Weights of a small multi-label image tagger.
Training: cautious_adamw at rate 0.00099, 12600 steps.
Rows from block 3 of a small multi-label image tagger, named by matrix and row number. Rows with one number within an expert belong to one neuron, the router's apart. Each number is 128 + 32 x the weight over its row's rms, rounded and kept within 0 to 255. All counts start at 0. Numbers have three digits each.
Before each expert's rows are labels from the 100 images, of 14848, where the router gives the expert most weight on average: "lies over" is the class under the peak. Only what is clearly more common there than usual is listed. The data: Sentinel-2 satellite tiles (TerraMesh).
# router: slot weights (model.blocks.3.mlp.router.weight, 64x160), inputs 0-79
# up: expert up (model.blocks.3.mlp.up, 32x160x160), inputs 0-79
# down: expert down (model.blocks.3.mlp.down, 32x160x160, transposed), outputs 0-79

# expert 10
lies over: trees
router.20:128074198161107151097126132160152116098167104140138124169062121105136162090146146125114135096095126086116153109098111063113194174131134168172089159119156133091143106087128182197178088158147089083112084166094121142127098105093156091116148127
router.21:163130178066120102115196155128104111089162126144121127142177126166150115175112066179148158130156114113111091134150137079191181096180142108170119132152194106136150132135122092195127149135103093119104157081187111141148193136123078125141096142
up.0:133165124099094123115136129164143040088172091199125148152110145117146156166114116119165150104095118094112134106138103095125160156139137113219132092087184127130170167097091103139127155134133079158118107134120132093120157127081112107157159041
down.0:116088108101174155158092119184179092079141105159139173114143096073130071128153129125162126060149095161134142085156109160188183163158051170121148136126093180086154122121110204134104182136145166124134153142166119144063142100123105130081063134
up.1:124178068141129119096188149103063144132079106132155103124192089211172161119145100137106127205155123103147134195151200116165113070158079061099170109116155096144101165200119092185129155121094127110155175113113114147151155116106091117158107151
down.1:144162089097097071135162130143090161139148138107119115132123186151138189078096122093133131152131132120114094127115148135093145081179129048118097174104156116153176099118117123108153127106157118110174104176112109143143150156134121131113208120
up.2:155133144114068099101149127079094166175121123148127118106135112156116124147117105144088131148142154120081096166134171148176083114080152121134181143200120109168114098144174128151128191111088148181114143082140178122157137162196118128135061187
down.2:152086133123159127138136126166159084099150189114127105122176145105120069034159098096109110164130106118160107145147133117200160165177121154133093149105087122123065136089072099077110085103133110086153115153161131128146177116075090118084110144

# expert 7
lies over: rangeland
router.14:095160132121136092181154130125110143130091131180147074152178053113145125146132080199094133150124147120174141128111059104115091111117128090205091131109125109099089140155144087197100145144124065142079182066125111068186123141102101125171153089
router.15:121146148125126137123094114049134172092120107081125104161126084107152160115167134182129128145104123118082101151122101141107131165130150125169092103068133144113122098082176122174185069089159067124114099144100143107166086138103116095175144187
up.0:129105082129161191153090111187178137107139117063132139146106128083110142076144196128173076085106127118146158105089124156113154167147114130090156151085113159111192070117143160044131136142172123145111075185112126145086121155155228070150129163
down.0:138194078140145132122073103124144110132075115108094165090145137105124070159141149119131073198121119189140147096166088102136118146169112209134097102173085150113161119111098095089189123111183123116156144125108073131089096111139165135172090138
up.1:161130162138111074113109093143141131110133146109099168120137122168155115146136093138132120168138135162053039128184135161189142100201103108121121160105175117179156139097122152096142131110124137092158159133134063123161163117128091150148092174
down.1:176101153088067121091175141167122122137177091144147148087116158120111178105093151126158139148136095123113103129136174092137202109183150119108149127087110121146171071145113155111126138118141155075161072141143064171127136146094129135093162147
up.2:116117095055115095166107115110140051128127126111091191114154121067127066167109122121166140130115107151115090130144083197152105163107138174176111098086172172141110152090097117141117113153132133140095139106162172105116170156187079120154106115
down.2:098133107076137131203138118143155085106218168120129106135160095088138182154127100122151166063100121071138109141136118117122116147102161079162115134124155119164067130087184117146076095102108075105090124117152124067165132145100098124102164135

# expert 13
lies over: water
router.26:122098056085169150139115147122131091160092089169118147171175145103101127182074135105166145087170105144140177103082142146170093136073126121127212152124098154126149139157154080093068162117116165191134159095154187118096107111136148170136118119
router.27:139096096070147113133092076069137084154112078146094154152150151097100157186065127097179160107141109092118125108128117138199133143080157163123238168172096159129124150125115112108103152108113166148134161117139192093114131103163125181095100148
up.0:134149128152129137119154139119115126162131145163144097181149055142126133115087091203062107173109158074169150164091119067124092132130166056160130143161118083123109160162169073179115156126088105191135114088109170108199101114152129130171135101
down.0:112147051110159185131121151117138073171132189090174086121189081131105138057085141124089109167144150094160179157126162053152120130128141114115166105170126106093100181159140071140095102150123155158115148089110114110135107118162148124143103117
up.1:112149202134133113121095114106131135193140097169106145108154130122104110200125130111117116128112140086090101117099141147150124147067170137091176161211094131134102161122159190089063153080111146202119156150129136109123122132157143170084124166
down.1:162137133152164133082098148098084144165064179134108107127115150165106104103116154129113116176172177155132169097114173093068132076118117161073144141157058092142133140166093087058141104096164138180175141108101153139130098111129138164127183132
up.2:127081143078098123096159168147106115111170104128168117124127099143147173175139028131114129119153084106112064154177145108140163118148103085160130082106142113150063146146077117187133145147071116055098107095167152129141153123080089113163084117
down.2:165093193176135128129057082127155126135120157156126156097099198113069064063129100096129153196064103142143111101112098134134178175129135169156132105139146100114152092096122174117159132177183186113155103155120071194140101110120118127094093142

# expert 0
lies over: trees
router.0:181121172138128157108100127143153137086183152136120138099084180137161166108137156127114184081126129130154150085134110112055195125121121144126081117081128113070133142084113170123118107110179114081148109168148099162097111116090136122130190081
router.1:150061137080096142083182147085086123088190130111138136092166096155144124174114079123166206131157145128181097134140143089142147117169179089154125134122116094149132171143084094171081081145141136133111101075142134156143156119154091123207133139
up.0:151069170125076154079214213163106137152206140098185103106099124156155146112108079166082141089164132135141098138128152110115149096158129114123106128133129111125110154163147160137117123175134155163097080085159115159126112106138153097171120107
down.0:059111122158134181135130171172158153117130123113156086126124086115156083186188091156093092098127123126133107163139117173122079131118147114134135089130135127075082168134101175167130084162075081160090110147135168167118134112120135107176078086
up.1:208091145119153162130118112142137095115159136144065182193122147140076121109121092152169119123156051133122092119171147093166148128115143159121122136140145083155087168128126154146172145088107137090173131051134185103121120078123104188101103135
down.1:159174132135102096099099109107090147173109085107103163198086195143113143146089165106126109128115130157096108128095148112080146133139144097140127106116116117153190121124122140141213105109144133149169084171064116145126162124136143151155142103
up.2:137085147114088172100165132188102076171194133063147117191126101128143085117112126121139059114090177128149124153104086104123143124165160157186107147058119127144159150140132176176103090169125118120072095121096110131137135144106178087201132117
down.2:110058124112101159161141139191172091126185089142158139123077096082141127146147173124140127033103127136103120155095105156154168153145121159137165101047150164101134106125153200144081176143103126094083090162150102157087123162099134090126114152

# expert 24
lies over: rangeland
router.48:109080084070152101190149106076086088094099117151123113078178080152157158102140083119145202094157087136168155121174134170144088090075128132139200094095158154160075148157114064152122123127145137108120163095147185128099171125174116175129142111
router.49:094107086079112144172134157146152124133119133107150092122158113071100083115141135149200158085106125115159148158111068195125130151098129137167165132080135177128131100108126124105063094152137095173062086159165173131098139188177126103135154121
up.0:180092110166136155160143090120100170120102194147126126098166074149112122119178137156160149119118107147146150159161125116162092103120102166102141127118102076160073124153162111140116115076087108067201169101094138110171106103136116184101142182
down.0:177131167135167150110108110104117159127130138149125123079094165119078156115111104133170202147151105110095114115143139068107146135211151070096125147144128087151125107117090116100159123074149114089154148135137067127163071092152090204119178157
up.1:156146147097122096105150110180095112142136132172111117168156095132117073205132124095130071139108167131120119146136143121143159089190142074118125153103074104194177156147110117089093164108105109141164114149107103100148164133067104140173183141
down.1:107112102174108139131153170164093124138093109128145125093066164133152143121136161152107090120133146198118165127097134117056111085172077152119121106087181152105182073173118133146162148172138101108145095167108126178097133155114115117165149098
up.2:160091135085178161107103114155171081154183161107111117172155147112088124131128150090140133095137105101150099135148135110121152116126202125098149138134048107142104202115103120075052117095147177103161136141142158127110095055104132154097154127
down.2:138129124197206151193043085095165153114040156118103159116130148159117199109192105112163147129100084131140141108162075151132120175088084149135150134086095083104132119083141163134167178100116148114152193147066138126141148054120138155150101118

# expert 2
lies over: water
router.4:097164153163152156146090129181177100158148058154146176185117135116094145124089163172130062140111094147117161107087135117100093154096153136081129180136105156112143136159188182096128154105114132123103110156099184095091077142182176125095114103
router.5:138126138136102131117157167178106110188150085154151124194112108152104134116068136207112060122141169160144173118100161117096114116157119084104131174083126135152151134186198180127092160149104137110108097132128137129128111155174189092179107109
up.0:102141075163141109107143081132126112122086117169131159131154125205155181190133105088091132178166108128137116130140180187179085095077120146102167146193142135145111152166133109146144171102067170113116225096124146109126136077139125163079086130
down.0:157115125113146198111129151065050134160116136119132087123168130181123147092119145122076157173149133071141183164142201076133124086098125125093141062111136119124117152206094083163110080147117125143179160086118152104144197097115165141150140147
up.1:144153120129143140144116093104126106146178177102108061119179079127111097070128104128108141175079145051151134203131078125142123153125168085187083132132160051132052180090126080139104100134134102160133128120106127082236130134131125117158099129
down.1:121115117173188174159082099102147112141128120103131127138175084149100147107188123109108125136097101105142145169164099132145131187123148121149099052119134120094108143117136206185137101122107112130118161136077166110139152098097143141171110104
up.2:124068123149133131168109132137145106067096145190104164063111137100123115130162112137158140114122137158127151087137059163126158138133036149179106133082150148102136117094096111125153169147158122132143149106135114158115144118128110121186141135
down.2:117084104138164133171088088167184109082141134139110157108158127089139142118185103080190184103100091119098088094147084169177177164166080130149110123089136137103116119092119189118137151109147115071132163175137084122118138080074077139082103173

# expert 23
lies over: clouds
router.46:124180139118153080147137118182127097101099151163081159162176134158140108141115042162098075179165155151096090095189096138146088087135132121148082093139173105175136147140130097120153165087139115113158171072152116079138124131135086170164116122
router.47:151097164104121138105157138125125143111132160097111085148147106133146074113158065172149179142128073081107105182165139127185134133129134133177101128080189091168068133088108162194108069150115085096076111087151136080199153148148087139105103144
up.0:150111047092160127160116123101114102094097122133105143155142126114129130151094115168180135131159123141149159125149097156183109112118057191155161141081143151132172131156143075130126133114132159124138149098154164126112095063172111151138100108
down.0:160159169100096064095146109126109117118165111181081164134089129156134150166135075149140138109140136103076065116198126150116123079120176081149127088094178085211126162109119101098131172084091088119125125107161151078165148110101093189164138097
up.1:078150054137110107120119147115128093121119078137117145160129116124164171165119108098093101177139143146116109129134124149159102145134095163163159076156234204110124143157097093142211143174108156145103120100128146110099110109137131112163026064
down.1:123141138065110079146116110118183067086154082131106180162095135060134180165122095117174143134126108126084083075156065173167158136130150102186143090111205173132128114068134084147165189136146120091093130112171151093108101111154092126129086059
up.2:112123148140102132116112126144155194073091132133133128101066109112174134126154152200192119126131120142112132115094122154125175129120087167122109171089146209105227017099195178139095114132152078154076113168139089189091138194128136097144125158
down.2:170111138131145142139111106140119163107115130166118149103114173148092148164129146164165174124126088124139149078101140110130119138130112189096116193102091120127203039136122165077131097113137135144201129127099084151120092132113142155087190177

# expert 17
lies over: snow or ice
router.34:125106161086114103115168140102104157124125069148151090120132068145116125156106127167092145137164122108066135169087175132185106123096146149126147159181160166121136121141122160139085128131098111124106136103123156105142100196175142143060088177
router.35:123166138136143122094081112102110174080092077132109133138109119192154146159138156160122100178161102121077133131108213123169110090099155170071155175184126166131179097113179139081099103094095116139126156144119109110128120157160159161071111155
up.0:180109148079152109135140159149124107165183163131123108131167137117080127103081097126119164130170155126132102107153142078155178120146149101121112146124109086140149160140077093105093133104172172109163112082196119147125113100138102147122149115
down.0:164182135115099062132123119147172089153149165152084176127136161093100068089095110111144117138098170152090098075117065115138181135182153109176076095129150086179166174077118099056161194121188112117160129121128108099143139141127100144170173123
up.1:157137105119063068143122128101094135090120100141082169070109134150133190084134077147147133129120107165085099088129145140124145097117099151140154120120193182179175118084173142126183144125123094103109136120130156125151152162178119153132069134
down.1:159089109113097103152165088161121108153164077162143138112125127129118137162114122104142115122093095118092091155151117151182121144095147128120199183076149144157136104118179191123066174120054167083139107145105100119145159129148181156139096143
up.2:172081149105148156096143156142103127143180128151142064139144060159103146103088082172083156152164135079199136148168180080152159100123173109120104182144129070121099180163095091139082107104150151096136133068196147131174074109135142144083154121
down.2:112188139116091042158125094088147122130117147162087174145128137100143102127124106084155144156103186115105088103088043153128112132138148056207114083146173130161134124059148070127128182136172110143094148138138112089168121126119082117155132129