Weights of a small multi-label image tagger.
Training: cautious_adamw at rate 0.00099, 12600 steps, batches of 256.
Rows from block 2 of a small multi-label image tagger, named by matrix and row number. Rows with one number within an expert belong to one neuron, the router's apart. Each number is 128 + 32 x the weight over its row's rms, rounded and kept within 0 to 255. All counts start at 0. Numbers have three digits each.
After each expert's rows are labels from the 100 images, of 14848, where the router gives the expert most weight on average: "top examples" is what is common among them. Only what is clearly more common there than usual is listed. The data: Sentinel-2 satellite tiles (TerraMesh). In brackets: how many of the 100.
# router: slot weights (model.blocks.2.mlp.router.weight, 64x80), inputs 0-79
# up: expert up (model.blocks.2.mlp.up, 32x80x80), inputs 0-79
# down: expert down (model.blocks.2.mlp.down, 32x80x80, transposed), outputs 0-79

# expert 26
router.52:164124183125152090125128118153153147111107091093098070201091118106150130157151096162191166095133145099153086092171135118151100108194197113069116142052096115126164114071159129127110109162157146120088182146116122095139117083108151099108144147
router.53:148134147140123093139073144138158108156132157088136094185133136096139098138139092127135167129179142134142097125146157072133102120162190066114079141059100175216177117090182160075084107126140121115128113164128177097113099070118147114092129161
up.4:119067157198133138174105112092164123140118126130169135137151093142095135116081160092132151118154172116173119094184143098113167109131122104132141117137183145149130164137175111127090080059145112125096074221075152130092134157070152132128181160
down.4:116161122128133163087067183145142101124103119172132104061140194158147130097145113121053115140160126116086117172092158146171132143164179163099168180164083111138130126156128164131100138091152143121176149066139126114136083135157171127159100047
up.5:137171084159126136116122172197145131119151128119152153121098070109163149145094132142100117133103095126055181060153139106085095147114122104185139187170129182184082100119120157191075116138083093103089149168119149079127109147138126099156157119
down.5:092108143120132156163122094114104155130126146136106093022123208104162097093163105171125100080123121136161097222116149140117171071101160134117117100104140119171163120124139091119165134131175093148141137139113183161162109173151086169153095108
up.6:112080153172141105153103125107185103122109130144143157141137095123096173152094125096147143124138165142104081134180117105144204078160110136126160098135171140128104169152190113153119036081157117117086086192107132151084139110054165147110115162
down.6:121151147143119151080020181111088070160108090132102080110129141135166122110132139159043158129124175114119140159080157172113148122127167118108179093113106113116159142110133175096135151133148115148176149072169153148132100120193138131166125075
top examples: snow or ice (98); main land cover: snow or ice (97); bare ground (53)

# expert 24
router.48:088150109137116149134143180126123124159124170099127181084101095132113101135090162070130120166100136141152081177132158082124173159117083054168192132075162183169076165099161121140141098132135071124123098141144192110081145083151130107155137131
router.49:080128094121114189118174145146143039138130146123138175066078092142128116110109169080121120125155161103128134137103114110138126097112086040173126152164146174172116107117119103172116088150101105064137140193143158108089155103133172177115114154
up.4:123152126111180135129163159074103129155138083073164185157065143091124160201114119077154117144090092102115108120129122148138179150136139096076142121033142131130189131115134128122134142155082169144127161091199152121103124079168164140133126157
down.4:120149123189067138160116157133144106172123185162178140038115140148139158104121144096153115136106127162084131145113104125102132108158112036147131148109142168189156137124184089110136101097177079109055136134100191135079114115127152126122142160
up.5:205134159165148121170088161109176082084099098142175151137136150118164112120127064098105133166134139144104094146175174128139143135115109117127151123124130182128070172151175133105047100089133134152064154128075096108166131201080107122129123142
down.5:174127114126152163077144117152108145123147138164096084148103073140139086082111134201131125150092059123090060127119094120149137165095153135186122163118210109117090102114108168130201152165164131186106146127113127106144112110147153130119199104
up.6:098200091150094148133164178219175154141086123158163140124093114138161125105106155117118153135087154064149194132131109076087101136139144071144093173110073150128087103111132087156129139148121093084125084098126123080083130091126096146137159137
down.6:175140150114121111178159124135140135134147131104153154185102118115088134128143102018145135094203111157178164102134127108128094157124091113155181122111106152092135138086255132115094128112135128138101090143120071144126140120084154109117143146
top examples: snow or ice (96); main land cover: snow or ice (92)

# expert 9
router.18:107112157112091130139124158145178131104089163074140113150157185096151074117169124138180133136091113121128026104125080152198107097102159142107109112107156110109135167127150171170177100111156086174151129163163133134161055157167122104143114093
router.19:141120126132060154135128143138221067115065185110098132093141155102146067103156125116164111171117094168160044144102094069152148096107118098142113158113167110153105169133136141191140067104134121151086112167120162089147122135144132147110141123
up.0:083094122115083134151127139184130178119152174169159134045101133137128105076126186103097139084142085179091188158112150147076136092123087133163083096144122066173115185143122114108175143116133119130133098131192158117117126125182116122113180121
down.0:164095125105225065139115121079093118174141142088142111115142187138092137174143096116104176127164140149137109138076166156134109127104131130119148091117154116089164102138155112087049176120124132100173138111154065175122158145147116198108082131
up.1:111117175152139094137125154102182038103102145098159116086160171139093141187163074138166195135133194087121069121139106113175121088183154119076093117123145085111154140185115102168118100098129122099163133098106123124125102106140123153080115155
down.1:107157126138081176098068178156107129148140138067106115092136141099143103120139145122073136153126076164124120120100143173114114089049116128144143139121116117177171157111141133132181131136147096185086167169160193087131071173158098088156153067
up.2:177131155135096131112169079116159077174121116127078105155140121135103069061184073139141074150117103073132117122165093107144108150189188137142067161172125130130143080127152152137081111155147181165091136148122080089161131096179118118132130107
down.2:108141096178114145111112179189165166139131148157167159085089093122129127131117170074116122124119102138125181114095097100086155115107112095204141128107147178191125117115126124146102098131157109078080106132141151065088139082098127136111235131
top examples: built area (92); crops (92); main land cover: crops (82)

# expert 31
router.62:141176170103064188178183198147144129088126177083122154085094103142154112140150113093181151116104126095163157096128103135176104182132133089097130181084088131124120137119139095166134109169107134160083130090160119096152081063158145147137109137
router.63:114152147132067181118164197155123113070081114096125169115099100142175082173129130101182132113117132094140173128175107128141113191107144101130136152107070120109083110081116132126147131154106158183066153088143123101124099057200164124124137133
up.0:109135053132105194135140142118090162113179224126145145143142082145073131136089207139129133197105108127147178151101119128113097130072104140143171108082118155162150134129113057099171119130135138147136088121128109119100127096144160069175116127
down.0:152130148198095154142082143129201114105067136112109104100172157085102133128154129140125135165135145147164101201120136103097166085128134139102149146104139061167138121138154131151129076104145155053089138169112160046089176130100096113082123127
up.1:203137126133171135154142121117164169102210137110150123147109122040109108147091135141104072154120128152168084111124197090101112085093118134138162146126143152197136117118147133185147090138141112132105117203097151112086110178153113077089138149
down.1:155091153112109103225146088121137136124136131129157147082120145105138136119162081090125126065185130185167147141117131118099116121125076113128196129116161158122159172105186099083156095064186059140125080106110114163110134131092129149157088152
up.2:109093107120161147132126079082121122214127072119089170150145180108097190108090107105083096141101112119126107190064134144158165113131159151110151108132131162101117162166137150147123182147112090078203164146107113170115174132126099106159089095
down.2:102106149082098129193177108137141119153155178104144111127124170092153167123152079098158172094165114144180111133090074153122072113084103094091130118063127167148194166138201112095150124121149070131147155072126134160123082103131108127150095137
top examples: clouds (96); main land cover: clouds (43)

# expert 13
router.26:096130090139041094121103143119153140183090124080122153109125148163190150072125165098171136081112117137093135151153117101138139173147095096156116104082163110186090167147158119129111097039133143103103079101187193114114147109101138130121150121
router.27:107144094173121072094084131108126117138099097093104102108178146192140106090153186196115137037143129166110099173136150103086175146107178091156106170168140078097118109111111106093111129127119141094163053129164174103129151123111143149141139112
up.0:141082117168211118128133078109122151120127092217110170173102093120094109170131072137117078152113126113105122143184127131135161062154155156137127139143151165139110125148099201120190135115132085130126159184046118148112158143130110120114155160
down.0:146167100187082097159077203123110121166117165087114115105147164172132091096145156120120100083117118108145105152107122126101147129067151084132107153099083128159172082095181120082112181174118141182094132106152190123119140100154096090131180088
up.1:112182140114183147114141135176150165156135124103151166122113128159142121097119191126117165100172096160196159109045121081097123171120097048141088153120111176134157107097166100157122128128139092110118058080153149086127112110102157170154168109
down.1:099147095123136145157109125084126100143116171098135151083147209192124142116150144133096177095122111146118106161110214104123119119167137148161079140128204099124136153138153097071021122108112132110165088138167089088131113119123155092119088122
up.2:105181138130148157146144126205148107120143110140179168130091131152143114093129186111125157110162104146177174127078117069086128140143106044143111150123100166095137115085166087144113144113161060118127070096102110089088128109099172187132180123
down.2:095126070116138122150094124078107111135118169106104132064142218192141139111132117155103161071087113129108089180097215126112128134130137153150091127147197103122121137134143110065041152129123133146180102143161113118138099140150156091141105110
top examples: water (88); main land cover: water (88); clouds (43)

# expert 17
router.34:117139146107125159121160168107100106113141112160142190071134123089093144115095110032122119185141111187075151105121171156138168075118068159095177114093171111092099193164115137110116136141097128137152165085153081120152139117077137161128085133
router.35:078159125110121169096117198117117114144124095146109151089113111101126173131109130074108155176086118176078143121083157161107146071092036142093141120075145101142112172194071126123154163178129112135164158075160134120139108137121099165131087118
up.8:096148162140064108155118150130150117107103125061160104172216151120155122114177106129143136153118148126138128164155121144148048096118131144046138167076114067084162123137133102072106171170133127172129147119130149113135119104098050125079135143
down.8:121119133119126105174093096108061128114107085103107136093095154166196152108169095184077152073136141141053188136122131112157124132100152113113130154144107132136121129089169131104132157110147127128126096108193156178184139205136134119179058102
up.9:113138103110117185157147113165148127131144197128086115114072189094165098117130119207140098076121132064135070170129088123144111110096145132118066118118075118176119114138108152185158152155104118119101110194130190130101116160183161144149146115
down.9:140129158155150073133126106100105167090117055104162119154154131151137106173146151128103125088146157117182201142140144113095145127095195116098131128154106120039166092072156065094148115117147111125135071076118156146070125175118109153134123178
up.10:134131106174098151131167101145126134119127161158118086140116125172117125077139147192143077086120145051092076178163133104108093194156153124170067101143117172145051040138113149139110151140133144115108106105127150125154160071162145152144151108
down.10:151110124132156082157162070101097166088111109170145130184145098139104080139161162113119090134119143103149193133154140098131136151092169169152128128188139116044126085085114088101134148130143152096175072061130116137074188136120098165143105168
top examples: crops (99); trees (95); main land cover: crops (91); built area (76)

# expert 30
router.60:171122171109104044131101104128138136106078128125155100139103128152077166137199115077119187126188128132095121131128159127107162127224188110117086118153129117121146167120144078152125100044171173132119095106161109132154124137128082143102124110
router.61:161109195147129049141093122144141064133075097107144063137147121132110176134173091101090179136187115127093131076167134103136109129202166093123089140136147118108152138130138136154122111047099153094171148121171107101157134147087113107103115088
up.0:093112104191140143140126106099162116101108135181150130123108168156148120187123179156171098172098188106119058112146144071149183059142139105129166111111158132135107118147113086184104126103121128118121084186110190137041104147149117130135158145
down.0:073164096088073187126142181148110127172181156121083124114088148069158151103089151142106111143071113118084129146078106178096096093080106144108135111103102141183149143177089158175138133166157084148151175106126182157144088153144126121124122097
up.1:136113129133141103168091115108091139115092142060132156120140131128154086118148075104100165076161100193121158111125121114110110197101109105156177145123136090131122181042167125099179131108098124183100099157167159116153116124164201093195135129
down.1:117114097116148175175158111124099161173177198190112104115074156102114150116095134105171112102077116115161068168092102160088168090129123136139087056056170183173152160154085129165105105116144142123160140119141132174142121129114133142090115136
up.2:103176122193092115111099186184163095186093158137085160114184137147170114117133129155123134108161137131125075112150067131112122147136106095133066170156117131133095118135125105057147168121115157134134151193183153102128122070160105080102175096
down.2:060087143115091160108165061144125154087144147207161108145129123154140148072122168146189122103099131111127096191156142124146168088121104131121133091132172186139116149141135117138143085114175135123118110071036119150134160108072178125124127159
top examples: bare ground (62); main land cover: rangeland (53)

# expert 28
router.56:181110071149185177139060147086129113108138165133086113104107140146138110114154118167113100111143116161178045159120108108134193167097113106180128119126078162168081073085140158138130131109107154156098132146168141141145168174076096094161141094
router.57:134141065099188134086087110160123133126182164171132126159085095149122177126092156186081124094149083132133134139087134157127126132119116174155111123134119207095149082105111102094125176150086072090163160070172139157141135143097094109151162072
up.8:133182149110115116112117209188148090137116167156091110053122126092125159143160044107104199184129128137116131117116150148116132109129122121070115170022118139122122153157104108119153141156123111101117158117176168065143099118146118106127116106
down.8:099103151059117144107187150147080167119180077162152091190078089090113164128103141139119129143116121087125183102116104149193109096097122163089161095117128159060132136140117165155164115137141107134204151084119135172131107174142122152144071126
up.9:134181120119114113122102199187135084149101196136087102067127143096129165153129052117132203154125136126138116127109151153106131116105120100071146152027104154141166158176101119106145141161099098081108152103163164089144101130138105119153122103
down.9:114084162066144136114176136141095159109177079150164076185083116104095165120113146133124139139120150086130188109123139159198089100120141184082140084103137142049141146138127156158136100126136119145215134084122092161127117180129121145124081149
up.10:155134116242154067154103108103118134083128161148090149132144159126113118191157144179134081115148135154171091138131108060101148107092143134137157184169061096151101070117108100112133115131119156129144105203114139146122160170133087121122093138
down.10:153175135168089093140091152161175118116088136109111151075119140148173078090158094109141142079177104160169120109124104093099151160153097073169149181156103154156121110082185126085147161139136120129039116104134138089148145082140154093153186106
top examples: main land cover: water (29)